config.toml
image_size = 48
translate = 0.06
arch = "unet"
hidden_act = "elu"
widths = [48, 96, 192]
blocks_per_level = 2
residual_init = "none"
learning_rate = 0.0029
Rows from block 3, named by matrix and row number. Rows with one number belong to one channel. Each number is 128 + 24 x the weight over its row's rms, rounded and kept within 0 to 255. All counts start at 0. Numbers have three digits each. After the name is the row's rms in percent of the matrix's.
# convs0: first 3x3 conv (model.enc.1.1.convs.0.weight, 96x96x3x3), inputs 63-71, a 3x3 kernel for each
# convs1: second 3x3 conv (model.enc.1.1.convs.1.weight, 96x96x3x3, transposed), outputs 63-71, a 3x3 kernel for each
convs0.2 085:143140139148149154154164168123130131145210196128197180159145110163142115130145147146133160134112137170149147114122105141125118131121130137128142112125125099107087112114123119118104133139130123123159121125135125128095162145140143129139126131133
convs0.3 122:129138154137126136119126134150109129138115140108109116069112122107081086055072098103145159089117139094126120108160129110137101106143131164138126148110117127121139115129111098122110128120102129148163122133135140162145105126136098122139100140160
convs0.4 076:146154162137143150150152172183173143160203181114165160141169171128131151120144181116120133117108128142114131124136111130135131119146148178163143156150131148126129154151142145128129136134128111183178164151093195101089108151142132127123137125141
convs0.5 126:159141142146128140128111135151128085143129104173141099131143148107113122121111122121101118118129181130109165142107112144113122139140122126150105105149126147155115114143182126135158117141140123129145062138160098132140130144111111156172093132163
convs0.6 079:122133150129133133131129116132087093081053102076093167098116114113098086102079075129143142128156154133150134145149150155146134161140134111105115087104120103131155146160158153155170169161159158148133101115133146151150143139125134144120124136108
convs0.7 114:145144138134132118140138134161141087126086128128087099138129134122130099079114094100122134126156116111136120130121131149146152103097128119127132138140151118117118123121123128136127140158138083127198087112171100092116121144165131142140143141135
convs0.8 130:126127100142133104132123110150141108163151114125116108121087127101077087127089107126132133121128132129135146144139140118102109121104103128139128145163156141160169087089072104116095111121105130146133124146147145137146133141141135154171132132137
convs0.9 088:095099103115117116121130120153135150148121146133151158128094105124092098145124111115134164114129171121127135136130120109086084123097103120126158124108162138135153120093079132106066138141090113104119133073108137096091136135156155132148136133125
convs0.10 103:082115106090127116079116111124098093114088086108108110097074097110088096129097106120144134124144136110128116160135141148114116156123130109127130110130134119141143129133143145135139160157144118142157098085118100096125103133138093118128055093111
convs0.11 101:126130123116115111130131120128142126132139142127136146131126103122121086088088080126129140095102110139154134125113120149138136122110110118121123103105119145155141124113139165159152135145143131116145095104134164196187143146159110113135154158163
convs0.12 109:123102104109095114104121151133111105163125123155122101168156135164123129154139177137149107139144095079091078119123116125133114122131101143107069150104083118099121131137126130131110129102082183199094203137078157091129178145086173118077097095115
convs0.13 110:146127094164123110134099126147136093124114104133116105118121105133117095128116149115121106172146107181153136069055107090079146100111145114121076134124083148126106122131145137155138157151124108192153199170106199169150111144137190154117161136121
convs0.14 110:144137109147129118141125143138160143128154135144154114152130085130115074117101127171155121183145110163121135121115126109097129086096126108109083112107086136121114132126148153132109131133106131164097203212082229152118126168125162142103129060106
convs0.15 071:136122139126132151130136169119106107166131098173146103133136119156143120184139110184168154154174162145148154114108121118102092127104093140135137137141132121135143143155143159169157155143120166177135142205144123168142150113123134145118133110127
convs0.16 084:123133125112116133099105140121147119137124095137117086158136079139122130102086146184163135169161154144127143137131153099104132074093123098102067103107096120107108159131125163135087137122093190206123186166139151092099131132105143110126109062115
convs0.17 113:105111127125131137109117123119082079148103072159115099109126092122124093127115081139116138150122144137104118102098117109113131111135150143097031143091057145105104146155118149137088179129081197151106178140135194118102147113118162128128142116109
convs0.18 094:122117110102122153110124139107115119124112096155147106110096119088130162097140142168166130186200179133166189105127139079117123116138128129126111144146115166176129148146125151146132125139185143098089119137156099166169117117140096162191125162142
convs0.19 080:123122118129118109116112120132125124127127144130126112152142102145160129121156123125158140150142122158157131094115113107132127113130125128125150117076130111083098134114141157148126147162157155091112113037102112125146161144140156140161125155177
convs0.20 125:156147124129149155133143139101122181165126094194165103123153146133154136167129102174166134119153173102125159121122129130123114150121105106154163130145134126127116134120138126127159133143156157153107132173128124130097179166107129165138144126120
convs0.21 113:087098075096107078079087068119112085141123092134096098068087114086098109112106110110119097104116079116120090151135163110087128123106157101106100085096105113105122132117126139133136148125136130147146127134153159135135105136126106144146110127124
convs0.22 090:125112108132118110141109102137142116120128130123116126114128117091121099109114104164149152152137141147143153118120112129129106133116084123133114116111119117096108109097099118121101148149134161119042102101111054124148172152140145138127138145122
convs0.23 087:130160129119134136109111130090107115085117105113132124134122083136121121116102137176184128176172153148167154147119132150108123149127134112112136103106140126114154159145156143146133122147142142129109166101126194114144139169148128137185123136163
convs0.24 083:172179176160160165154158162140134120136123103115105109131127126113110133150149171155152165158151175151153170131115125143123125138125122152125119126102109137117118134129132102114107085102127167159136126120120148155151162160166176174193182202201
convs0.25 082:174186156170180176155168169130131114157144113150140107122115087132133118134142136162171143154169161152168184116120112122122108123125114117108095123109094117105085123115112116107093108118115125137113154160130137135108180181142175173166158153151
convs0.26 090:124129134129147133131127119145147135139134143169206174121115137121138136134136121090118105107150115100112094104122119091125121110133126113105118105098088137130102156148146148129141153143156147111122126123099141137129124144144143173150117103085
convs0.27 126:144179160157183158120146157185170169194189175170183161122152140165163134134161150123127122119117122105107102116145114104131084113133101157135093160140091150141108129152149125147143139129112149162144168157140138157152144156140130137139110137166
convs0.28 132:102107095102111127096117123121105121136137143131130128180178166146158174134146163123146113132159151105151145153162163141143150135126136148146125130145167109155173130140144143156146129151144174167128147173191114169184132135117097127157071105138
convs0.29 091:135159147144180168106145151121109125123120123114133124086097087119124111098112112142161158136155151122138140124134124127121111145135135126118105123128103132142108108111099121111107127124118106150128129170105100120073136173140120173134064103105
convs0.30 111:120118130141120136109123117138138121120122114112108122117093118102066110106063111177158162159109150148148154169135151128076111133097125142125120134117129134129113082098081089116103103116138159133146152113147129132121168151149177156168123148138
convs0.31 109:133132136143142140156155160124133145123140139101114110112113120122123131140153162139136123127128114130125124124136139105111124116128136151163156148161150120134135136115126159139139148138138077048066091066058098065084121094083110086075128107109
convs0.32 097:138129119115117132137146135118126125117132121109125141111108131105129184144184195132145149147146146118124115116108123123126123124142128109124104109113100139124121160156154132125129123125159158145107119121122101122118116126135119156161128158139
convs0.33 081:111109091099099074092096084150133114131093125144119126105057079117093101106082099156158135151166132134166127156144151134121125128119128139137136136124138147145140146133154146127123155146136130097136096046099134114139107108122082083109071085111
convs0.34 073:136132132128116117133116123171145148142116134150152147096105116105093102111086103179194181160193180155167165145120132133101097135100091155151151132132149143150158164173182165168178159138135140160131076134155073126162135156150112152150123133140
convs0.35 074:121124129121130137114132149124102121121095119145132140107114127117117125115110129187204180187210186169186182140135136126110116134117125123118121118129131125138143155150157158135145160133136088140141110151133119134125107151143101146139083117136
convs0.36 074:169155168157128143145142166123140121125140135149135105108139157110121167094107161187163146196171144171173166118113138124124144109115126173152165169142139166138125106116104101118091107111118194177181229182156171169150138128130163152126126166156
convs0.37 098:112117126093111126084107117140120130133127112155128145116133111095114115074093111098096131132113129112102107169159151142135153143141152099106125075113113111124152159137145129107119128090140134137115125130127135107160089104116100135143140150139
convs0.38 122:112102110114104116098099116132132152164145164142156145144125145117105134118112148135151119127167144114152149120119119119128122116111115158168146170176174162192163124123127131129140109133144217197171192189167147173164138129087106135109056094118
convs0.39 068:168163167172159161176164165136103104155138104159154105094135149130140145139134125122135096137147117120126114117125114129135119138146142109110130107111119112102100134132118106100101106087089108139160157169178199164145153126115168148140153135143
convs0.40 082:160155152152153152141138142091140147154132136185114103108129154099128132107097109158129112137166136097157140117135143129148151118125123115139145131124148150129140140117108157132112145139112203150171156162147127170140137105113136165136140160135
convs0.41 086:145136126135123106129117109135116085119147136102123125117104108118113110111123126132150132156175158135135135127125126133135147127133143152134126154154136125120132176174146167149128160144120194190158210186137155117080138150129151152135125128124
convs0.42 105:145114124164121117130126110078084068134140087112135098148147180106096125094083079139137143135119133095100109145148144106118123122113116127108119123115115092105108123168152127134143126112120080092125118097116144131141103072093138128131127135129
convs0.43 094:145127115103086102114105123168167120142150140103130116129117098107121144068115156137129153101084115121095109126122122119119117140139132175157135145131124131126123148177183140164159155148150190171096122092118070090177174146147117091140105108154
convs0.44 114:113129127124101082139093112109134139114098084086084080139142137154121103157116116159172169158150138135093127148139136137123132137119124121161181126124124119106134140118110144121118138115117120168178126126108092057109129163162123106091106058121
convs0.45 122:106098082088094093088095089093126097080089065065075072109115127108111111111107099120116121105098100109114098129131126131137134167155145132138133129104092124123109180180171158158167138137174110103125078069073086092086087092111076107125115140124
convs0.46 130:119122122124131122096096099130120106104092103102086098029018038156152152126123125122118126110110126094108107117111114121118116152155148121108110136121138138131140130133135126130131131135124113093149105083116121130143118127142101109122119124132
convs0.47 081:121108104107107114127134142130132090112096099101127147109117124102105135086118172143134148125117134145167179129142139150164157156160144180141099158113109163162171146117118124098099136136127107116120099072071096099128144153179136143164138164178
convs0.48 084:148147119161142115147126109136117121120090120149106120135161140130163143088139105092117099114143111103128128134134154127139154135133153101080075113081081123080081166156158152152157121145156131117092140125125116141148138139091145148114117122106
convs0.49 123:155129121133120117127132122164138113133120103130114128111135145113138140132163139106108134102122145131157161136156151118132139131138136149139150139159161144160155103096094088094109086095125080131164074167184103177155091136184092168173112148120
convs0.50 065:126138125117136114112128112155141136125092120158126146090069095068050077069043093134128105137140114129147131146133130144130118135126118136131122104100106103100111102093096106094082110107088191176180110098133083098142115134149104124149093111137
convs0.51 072:108108109102111118104114112101108124110082114161116121113109117087084099092072094137130103111113096089099094147155153151158143135134128130120118108098113139123124138127124150138130155160151150140184085101137126139154117125151095107133105117131
convs0.52 056:112119122104108112114109118134151156118105142167134153145150147112140136091097122112098096102095085090101101151164158135145132122129121105093099103081104120112126144139145148145138148164163162124151101109143124167189108098133098107130110110135
convs0.53 059:113094106104089101104086109135122140104112152121129140101096080086099081098116097134144136132131128117112127111152131102145122105130105160133144146115141138127150109126114114124105130150126174130160147100165165165226130085133141090139154118166
convs0.54 115:157149119155166154156148154158141095134162134161162167155163143123139176098098168155139127146146162159108149115141142127136152114124130156159134114153158114119164104085097129094069138125120128120111137141136162130143155128112153136136160122134
convs0.55 088:116129147110123140115128134116110155115130147117148160107114157114120151151160140139159120143163123128152120117102122127106121141118129145119155136134126133144122139166128114149155097135150173169121153164142169173148107133123113137139125167169
convs0.56 142:134143132113145149149123135171148089168183123164156118116139115126151147091141155125141148089103157108075146152137120168131092150164131146172133116173167135139169116098112119104102123116103112175120104176172112122157110161143068119158120075114
convs0.57 085:154150132138143139134139139175152107164148140187149157115148154121144166105102136155152145165141155130144138135136126146143119148148116144149153130130160149133168128101093122102080130104083133116157143118159132106160126125146121127142097117116
convs0.58 140:125123131143128125156135119154131095109141128085126156124120115150119095154162122101130180108100160163125100134115117119086101128117115118125129087123130120107118137121132134145131135140113050120185109072136194114052090138193156107121195142075
convs0.59 088:116127142124123151096107127119109104112123117101093130118090122104086161111081156154156167129114172119123151132128144112106126132142147135141155124131149150140152122117108130130116132119152172165122170155138135157152114143155134139164116137121
convs0.60 145:135093119132153142127145129135134121122139098083076066090088110140132137124163148150097106116135150137151156145163155139115128128101116120074097125147121117136105124121113116081094132102103150097104188201152095173136145101094129152117084118088
convs0.61 099:149132152161138147158137140151104121130107127103093122117144165151128134161147171118131162135152172133156167102116110111120107112120119135115121127125119122125108130141130086120136104113138112112192115158184147191195141124153145151167127153185
convs0.62 080:145156141142141117142126132144145150166140141159159130115117118096089098124110145131157128145187161111128135143102112125094103130103111156158143159153128143151146144132132158143138157139112186218148170210122113127131154185159158194166128130169
convs0.63 081:150139152153142140163150142168135147119114160105143196148143150162136132150135139132152147141187172132160142118106106124104102127102101118116143095115133106128131145143155130132158138134145111124159141179188159192181160145143152158149143145149
convs0.64 119:130104116147123126119114138107113104129096115124083099140135154121109156109122187135117114167140105148128119123129141110123144116138149129119120147129128144129131127142134136143135115142136188156143223183116194160156189146120215193118162157137
convs0.65 079:144143136148140132149138130122140131125140143141149160146147129125128141129136164136149127149161146130136117118109120107104122112119126128127110127119095128112109144143142144146137139147141187182086216184091195142099185184143192179142150140129
convs0.66 106:126114149111103135133141122139132108114134110120137159102121139110115138117123128089070148132075125136103105133151134139148143140156149105117136083105111107102120157147127120124131109108147149153142138121124163120102097115149144122115175151094
convs0.67 111:119140140131150149135138146101117120109131110135139125139132131163148138169148147110122113136139118131117087131129134126121128129133134103114097110142099092116120154157141142157151117125120043028054043070062055046079143155133139166128136141126
convs0.68 104:140130121115114114102107125115148179145126149171138110122132141101126137099108126145130102145156102110154126114138141109129136115111119147129167169120134171154130175145106157152135130151161215164125150138082069116106173151093120151114096136136
convs0.69 075:149135151137112121131120128113133102122144129116109105128131128143112110109088114193170185171155174173186181126132137128125126114112118166149152164148144155154145143169159137171151145162158133146169186178160184190146156146148147144141135152152
convs0.70 096:115114111112111108109122136134143127131155132122146123134136133129124116124141139118108117130112104134116100110126128112114121126128127127109137130115123120112113170128106155133103137140112100050071097032040080058049159134121149134103129139117
convs0.71 082:131131122139143136148143142161147135176158148150148144099094109103111108122134123109157105102175131103149135113117125107115115121115117143152126148174163143189189133139150133123140136117118158162100138186153143202179109127105105146133106135139
convs0.72 079:128135139113120126133142140160142135175163123125136113101092129095076129130131151147156152112128153139146152150150124140144122135152136149145150158153151162155140168148129155130111144146132137173172115130141117079104118161177111148170127141147
convs0.73 054:138136137122122118126120120149135151151151193153125150148147144099111113087114136112125103105122104104134133130158152134157139110128117131126126132134147129139145163167165161155142141148147188147165124115151146162177151138159141148170148152176
convs0.74 090:133135119139139132120135113171161153174132146130131153129104107116097108114106110139138139125126161121137128139133116113104089111109102131151149142139164129146133115106087132121084120122090130126131155117144120104092140154148156156147110126088
convs0.75 088:122126109140128132110121134170156137146151106156145146112174140095141158090129169113119121139116118130111101132120137130127157118136154133141142124135124137125127108115148099121145123126178124134098132136130134127155107134118131151152111141154
convs0.76 106:131128117154143120139138118150135138129136133157162152129118120116124126077098128101117108125107102117086087163169161167171171174175175101076078120088102122093101115111122106094094113124116090082110145113124138131133114130135145136146126132134
convs0.77 108:143123110112114120140144147140124137169122132154114099080116115098127122168163136142141135101098104106139159109119138130141133156143113136144147126115141134126128174148133147128130099110135173151109108077088094081118180150120162145129157151143
convs0.78 068:183180158195173153162149135207195159178147109143122107144137157123129172101121165125148130170173159143152135135117110120113107136135133145144160147132144147117124126119119121103094100089096139160185155136171128106142163152144185168160123137130
convs0.79 152:131112136136146142120147138092124133129141150152162160166121148152128142143139137127109137130137147136166145119118116119132122130126112098097088125144146142172156107101093113119118127135131123070092112143169146198189125075117147164171115152147
convs0.80 084:148152145167156150166149153145198171114141124087108132173171158130135119097114138146158140150184145144165131099113104097110111098113118138153144130129106124123114146142151140135132132141136122115131154147102167166120114117106147163139134145139
convs1.2 076:123121136133127133147145141171165158176183162177179168135072062120136159077151194145142137149141139127128126092109130107123120118164126126109123139139145147155143159158140151157146134134132126135139141150134146156123142143160140148160131149146
convs1.3 117:142142133135135131124129124115138116105133123118140129135130172110135215204162186121125125096101109097096106146091114145094113117091131151150148135149138151147131111135146129148150128133129132109134125105130145106113137125141134121132141116123
convs1.4 073:126134148132142148148147142121132127120141134130142133154105044122077119014063155138148155145156166146157152134131147104101124072129141122118135121119134146153134142125125145132128156140129111132141144170152160195121140149146138149154139153131
convs1.5 126:126113096115105114098101126129132141121134146132142149148117162120070123143115087173158147152147152152161167138167221119133239125131175147143101110107116107112124146127111157136100158142102122122111102078086100112125150120063123111113118118146
convs1.6 084:151154144147152144151160144141132126134126126143147133080133179058079116172113069080082082085081082112096090087113143123120118140104126130140141128147149154160157128133140119129137112125133122113126117113123150111113116129145116122127134119107
convs1.7 109:142140146130129135136136137102105105105105107109126131141110069126215190076136171118128121130143135144151149113151160097128141128104119132101104116107125123117127123099110137114131118096114094063072105078074163145110113099112120118119133132131
convs1.8 096:135136131138143139130127128119115134109105115116114113103114102100110106093117100098113111104125125118135141138132128139135139157145141133134143125108140140130145114110105107099102101098102132108121101112116111112133119128125117135135108120124
convs1.9 093:113114109113115104111118110160163159161169165162170165113096083099088106115095138112109100101101099093095101138141132145143127132136125135120111122112116116105123143135125139142139126131138142136147142141138135133149142136138132125116131131125
convs1.10 091:124124121118126116119125115160151157149144156160158169104087088111087095124075101111099097103101099102102107114125158120120136144128122114106094107106101112108107158164141154161154141155157111115109116130112121134117135137142110116113112116112
convs1.11 089:135137144124123123136139140125105109126108108132126136111076096135170161115192178114113116109104109113109116088126103142157121142149117148123138139139151154147155129133119124133131099112118126112131114088113165138149130140163130135136134125125
convs1.12 111:121126123120118116119104112128140123139137124118117114145114115161074091163086100139124111123105094128093083144171160150181146156166119173159143168121112163105113151127127144113121136116135133128094129108110112098131144127107141108109156094105
convs1.13 124:103106099098102101093095097163163144161158153151157163178097112151091097059129161111094104106105104133119103075103141126151172157161156164146122144112094121103100142119110120098106085067100116111126089108116109111099138133124127112107110098082
convs1.14 126:110119124104116113111109099155170161143153150137142144180087058121126089023147194154136127141147136125127111072108115121136127135139106134128098131122087116122079135126113123121129119106138120135166100139160141149114135139129122139136119126096
convs1.15 084:162166143172180152161171155127138124130140116120125109095120165112125143168182111128125090126117066109106063082120072062128126083136138156139102154141107134131117107095121123102123116091110168163109155163113121114117164148118181167129167151136
convs1.16 094:099123124102116105109112096121141132111126125115126124172098106181099075049148185116105101151132102147144105113140158113107120113106125106109096148129073138127081142120097140131119133110112120094106158137112160136116133133116166159119166165123
convs1.17 120:139140131139139138124127137112133130101113124114123130160173207135115183185177137176171155173162143171148133107119119111143131088115116162170135132131125129122117158132129152120114153124112132150115136153107117133102152159120152151137143131126
convs1.18 090:099103104101106115101110131135141151135123136135132138108114139168119054179127088134102078132108081100100098159135098144174162152148123132121108143122093119110108115120119113111118127118129147124071137113100099068121110107091099095104091101141
convs1.19 074:122118123132134133139141132149144134139144129134138133126126102162225169105170159139120109151145128144149147058142190113137132158128080147136129142150161136146168126091078109101113094113141160135141145142151147167179147136120129139142121140148
convs1.20 127:137135117136137121122143143098115120121123120135129112087145216124155139179169090097090092096094090076094093182117055079154160040153192113134115119144128115138145110139158136124126146100097148156127163170151120136162121123120151136101138138132
convs1.21 111:133128120131122128111099116122115129121115127130123126169098176122046126154153163139143149130140151142141156155144148155155162140139150142147138132094130137110129121116126131126120134140122153132150119105116133130137133136122109101125110094119
convs1.22 092:109123108106121108097110105176167158181167143178177161096148179185199137194206118103086089102080079093067069075162140148162141162107075140151109127139104116126110134115126120120137091110144140137145124119140137104145110122109114130112113119118
convs1.23 086:117120128114109123117111116133115129125106127140116132162103102185118132102140150149122106139129122121125121093075090097114104092123102129104126111092126104113142136146133132135124141144129123100097099106117080125137110103106078081105046073105
convs1.24 074:125124131122110133122114130133123134127112120146136134204172215209134157165174168110109107100090093120115113130149147130149149115108104138126134107080092109107109134132137145138143139137138097102093101129117095129122093101111098096122112115130
convs1.25 062:117121121116113104122123122151158151151153146164160155142136078143175152100161193119122104102111088074093087090078103102132139109151149120120123112119124093110128157147138158139132141113105145137116132143134096131149127112122102088110075084113
convs1.26 088:115118122115117115127127124127123115133127119119117111137122128121105085145153136127129131148151139143135130116131131171157141166128108137134132143143145136141138118105091100101088092108105147136152153152174161154172129116124102101119113110123
convs1.27 109:115103115104097110110109114142160150134150154142152161133143175137127163189156153083106096086107098094104090112127077103127070082125098132134118129139120132141112115121128127129129131119112100108118102107116100106114109107120096106117094107115
convs1.28 102:133121125136126132139135135098105118103108108099106104100132138123168148133145128155156157155163162159171173126162175144149160176148124130109116140114118148129119126108117095083108085082117132121113127118115118121118127117121119103115140128125
convs1.29 078:129128121123126121127136139154159159154156159157163162147133132107104157140113141096088085072082082056064075084099119104132135131154161103099081099111096090117102150164167150155155145141144126144129120161157117166159114114132088102122082100131
convs1.30 115:105101097094090100088087101162161164155157159158160160188133178181090156197170165103114126106107127125120137122137166113130159122131150111119122112103129111108121110102099122115100115113096117101093112114104089096111122125104126123131130124132
convs1.31 087:156158162165165176156157167096088094086082086077075087115116102128132105100133103114119110109109102122115108145136120129141133127124103115119136095090112099098120113112105125122116115125128127135144113106125112128130123137125121129136113119132
convs1.32 106:127137132137132127140119122103101102102093093114107103188174161211124117158120116153163164151143150150137141120113139139106127121092120116125137126109102117105094160155157156159155154171164085107113108130112111117117091107126090106132124121130
convs1.33 081:130125125129130124126120113158141143140125132151139147132115085138185140095109147095090093098097091102094098100123147117113124141090111110093111123113124133117126159164142134148143141162156153149151154151139162150130145139144128128125124123117
convs1.34 078:130131123128136128126134127150142135150137133146136131149185201135174173199189109069076093066069071084090077101131124100143116113111110113125128108124130125131130129130124131129136118119136164161146155152128154157148135139142144149136147146136
convs1.35 067:108112116107115114115122117150148151151143152173165163114106107111084132106084115087089094075085080074082073091096108099133135096106129116115117120130128123133124126132136114113124125120129185176131173193145160168129144135138123128125109118113
convs1.36 077:146142143146140155142137153127110117118106110119114120131109138200137135139176154127116135122097119140108113130128094088119124101115118144141145143118125136128130136142149147132135142124123127115114112091103110105113157163157170159161166154145
convs1.37 107:137140127141125125127109113137126129137122121138129124191148173174070089162169173146152166150144162160151161139131143139127149130125145135137137145102106139122121130132140124139140126153157139121135146109124139124146119138139122103117133111121
convs1.38 112:125115112124119114122121120132126123135137125131133125090131123106124112116099106119084093114087096118107123127131144128116135142143132100079072114090074127110085096108119115117124116102110122113096135126116126128131154143134165149138157141135
convs1.39 060:135130130146142143152158159135141137143136141144128134086123151085115173110113107174163181153151163145141150096060112044097144059126149135139138146141152137138148148148141152140133151141141145151148123134140106126141175163155151141150149147157
convs1.40 077:162163146152160149140143151124120127132131129128122121048081113078132082131146098125119111136125120141123140116127114078076156123086152124127116136137136133130143110128118113124115107109093136158150122136123123129147155166141173170134155149142
convs1.41 087:145145148144151155149147139154143135137138132126124126068089063093120110044083131134125133134126128146132124080092138114073083137107085105108127120126143121135130103100096101115117100117112119118129105132138114150134150150143140154164140150146
convs1.42 117:140140135133134128134141141121133126127125126127105104132138136149151165129100111139150156104118140119136149135103100117131111116145145149130128163131126149126121136164180094097113109102111145124126118089111122128141123103124139111112136122114
convs1.43 110:134137135137144145138147142147142138139133126135130134121138170151118087151104071140135137148142139139139120089170173144153113171134059172169147169153128152138136116091091106100101100110122136129140160142143141133157124133133129142138141138136
convs1.44 129:109108113106114113108117105168165158162150149122119127127102138092084121156151083126114124138127113149123086098125136081162150147154112109119129115111106117116115156151132167147127133133142122117098163141110136131112124115116120102101138135129
convs1.45 125:120122121126131131127134139133134141163156145145139134104094152139076102161071048135131139156149155147134129124095071110129142134156149162176184173158151128112118153162146129117103098086086126145158167146150127100127122130139129116113121103105
convs1.46 131:134121127148149149142143138145134133160153151164166165117114103172204192098109128115112115123124126127129135134142141070078095101102122146144148157164164123108108137137133098095100127131137115114114145149150150133126126124128136143141134130126
convs1.47 093:113122127119126135129132139098110135114127134126130132110082091108066080108079068114110101129136139145150139143140112112129142143165146139155168164166158162145135111121128124116107111097097100122129134135135132126135090109117103109107105090085
convs1.48 079:134140139129137135132138139098105093106101092112105100140195141132221155121189147147154141140158153142159158115112116109118128135120142138136122140139129143142138129115156114095140119105145132114119104097124123116146122109103110096094115103107
convs1.49 097:116121116121125121115113116138137137137135136129132134138132145149123136141137112134157169139150153143148147121114117116119131093099117113123119121116112126122109155146156138125131140127131114129098125136094110107094117129118125140126125132115
convs1.50 074:125124123120121115120120114153151148152153153145147151122105112132118125144134151077074079092090089090087092104138154114120141121099111138132128135129124124116116126130112120125117116127118141146143153157144152154142136136144121122123119114117
convs1.51 074:128127131118117119124121122139135141141138139145143143104084129106083114109102119085084092103094102113101107136132149133135162134116138120114124121119135124123133116125109107113103111120110130132137141146143148158154120124140109115129119125131
convs1.52 057:140150152135142143137139134116122128120121121122125116155125178120132140123135132090090073094099091098102102091149147103105115123078090134126136134136139147143144113109119105103109107110116137145131142151138149142126133140139120136139122126126
convs1.53 063:125134133126128125129132126115129122107121113110125120120117153130118143129123163094087085085073070087074068125134153131143139154141113125135135120117129130121133143130123141136134129131134131117139123087118130096123123131138118127141129136139
convs1.54 130:128134131128125128128130140115096102128110102133126111185131107162134110088160187156159153138154173114135165136099118147106092177176111131145158111112141114098131133153129106141149087111152118151134096145162078118167092139140081120152065090139
convs1.55 090:128126122137137130141149138132156143126148153129138152076151149149162113176114026117105112122111098132126100149128135127131140098112160153128089156155100150168132117101137110081106122097094143120118143119114134124118170127122184143099173152102
convs1.56 161:111116115120123116120127116134117118144121124148136125104149121101143121092134144128162168136168173137162165110087082117096087110103099077124138087127129102106105187196170174188173152155162117146112152197169133165149097158162104162164101128136
convs1.57 087:141134123133125136130124146126108130141116123146128122137108160157084144151103125136139125118129149111120153120091154100053099144090085121142171113111171129112156132145102119144109109145128128133110120130131101140158128169147106149181092121177
convs1.58 184:126129129138138128135139127136136132127145139119129135140139075054115125070096139139136122131140129125137128160133130184140123149177162107099108093095105114115105110110117106119116116125124081093144112150154170161132113116136107121124131138129
convs1.59 109:117125130118113128118113132119108113118114117127132126132116168180087099164132104103099110123099111130111119142176142125113106129133113141147143157138129144140143110091094095098101079089101103133095142141105119121115109144133128126124124117129
convs1.60 146:082092094100105097104109105160157165143149155141147147104134101111089115130116163144159145163176160125146150094078070116071073136110120081093096097115103074084088167169188174176195180175171159170136141168134119128123147153134124152137089108119
convs1.61 095:124126128124128147122129156084103097083089093105114107116092173114101228186148140114136158097110131098104126149128118155143123131109109148119133091079124091080117138145167142147158133143140114118157105090132110100128128111127102106151088094149
convs1.62 084:138135130140140134139138129148146138146144142134137135130130143118110120121109145081065054075073052081077063108151132114135103131111093137120112132114112128117115127125123132131135112115118166140111166168131150164136165143145168153153164146144
convs1.63 073:136138138144148142149145138146144138148145144148146138074111136087113168137122104099130132094109102091083074101112093154135093117103108128123140121123139127118109112110121097098114095106116104129153114119115131092079153153165146161162136134131
convs1.64 119:115126114119105097117106105123135097123124091124145125177130096173087086095133167149124119132103115143121123167132135151121125136133129153147137153120088157127103114111150141136162125110146152140136147112112154119116116125143131096104134081076
convs1.65 073:125129121129117114130116116157144134143133132138140138127093115158105102091100130123119107124102089119090069147147116152124093155130105161164171156135138139138138135127130132128127115123121101115119092092111094104108126137132130113127128106113
convs1.66 112:128144132143131127137113115134123116134120117138129118190151157195087097167138143149154163157146161175158166132124127139113125127120132117137148140117111143125112124133141121147147118153149112128140131132135148135137109144155124121130147123129
convs1.67 095:139139138135142149128140151144131127137126130128121120154138176157118151157148152120114117118111110110109112134144125154169138119126108128119117112087100104091096119114106107110108090110122179175169150121132144148153189194171157160167149161175
convs1.68 100:111101090109102094103106103121137134140142145145142143062116147095150092094121100150116072154135101147140126158169145106131189113099154126098056107112100091118145130119161140125152145136130138138097114120135126137166158129095159141113150147139
convs1.69 081:157156157160161169153148156127116120109104104111105109117089128137122174119168142109106116108095107129110110116109085096101106091122133140147169149150169157162163096105097113109091112101085114108108113103085107090074134142140151151158144136124
convs1.70 072:085083082105104089106110095185181162193185176171157163116116107118140128065123134164154129171160120168169122162154144139130131126121101105092077096085092086089113124114124129128126107131140131139142140130139168173168147134123145133110144144116
convs1.71 086:118126111128135117131133115129123110121128108126129112100160135103171143119123108118105107111104097111112107059087171110090146141107139106117104122135102137139096140139148139138152137132150126149134118151138121139148144143137145153146141142142
convs1.72 072:113114120121116121128127131123130132128146151128148152126117092096035107082055128119129128124120119111114122174171182132126127109128139152143145144135137136131138121120086130140108126138109120126124176173141155164144126129144112108115111113116
convs1.73 062:133146145130139141134139139126143139125141134126138129098142154081139162103128155094088073101099088110115108121139187113092136141089115156164160156163165182177175133115105128117110113112106138136124153138131160153152122134128120144150126138141
convs1.74 096:111119113112114102112113103148160148150169160143158149149128118144105116155141168097098094098098093087089093151157168137109125149130149117113110112106106114108114136133117151162142133146129142140145163150140147134142131138149124121121125118124
convs1.75 087:148147132150134138129119129120119124117115120127133134217150187211102121186185164152152164153142156157143153126116124136127146121121137151148150153109117138127130140133148140140140137135141125106107128098111117111123130146132134114125136117118
convs1.76 101:121129143121130142130137142129132137137137141144141143175138116177179167108151155126127128107121133110121127124101121153145108128141098156123123150128137153142143131128134105099118107104125117115116108123132112134139111109118101102123107113120
convs1.77 097:136130125135132139119132148112131136129138130139145142030154174098146128140114101157157148121123124100111106197153125101147177094140166159161151135124116109104124122124139155133135167140144154132121157129134127125148148136126144127122142145157
convs1.78 079:104103103103095100100093105172177182165162175168164177188147130181112099113087113134125137122110122109096101124127177142146159147119111138110108114080086106089102147143137124120126145145144133114114120104101115118109147133141146129138144145150
convs1.79 158:137141139129129127115119122115116117109113121120126130105102124122136143117131133103098100095086084115101113163164157196194165165167155118101117113101118137126142109108109105112122118123128134131138117090127153107158141146152140126125152129134
convs1.80 077:130137137143139135142141143120120116122133125117123119190145077146147101033116149143128132156144153116104110136127112142120128162154172148153151129119118100096100132136132116126117119116101092093141108090132098071099136132143151137139148139139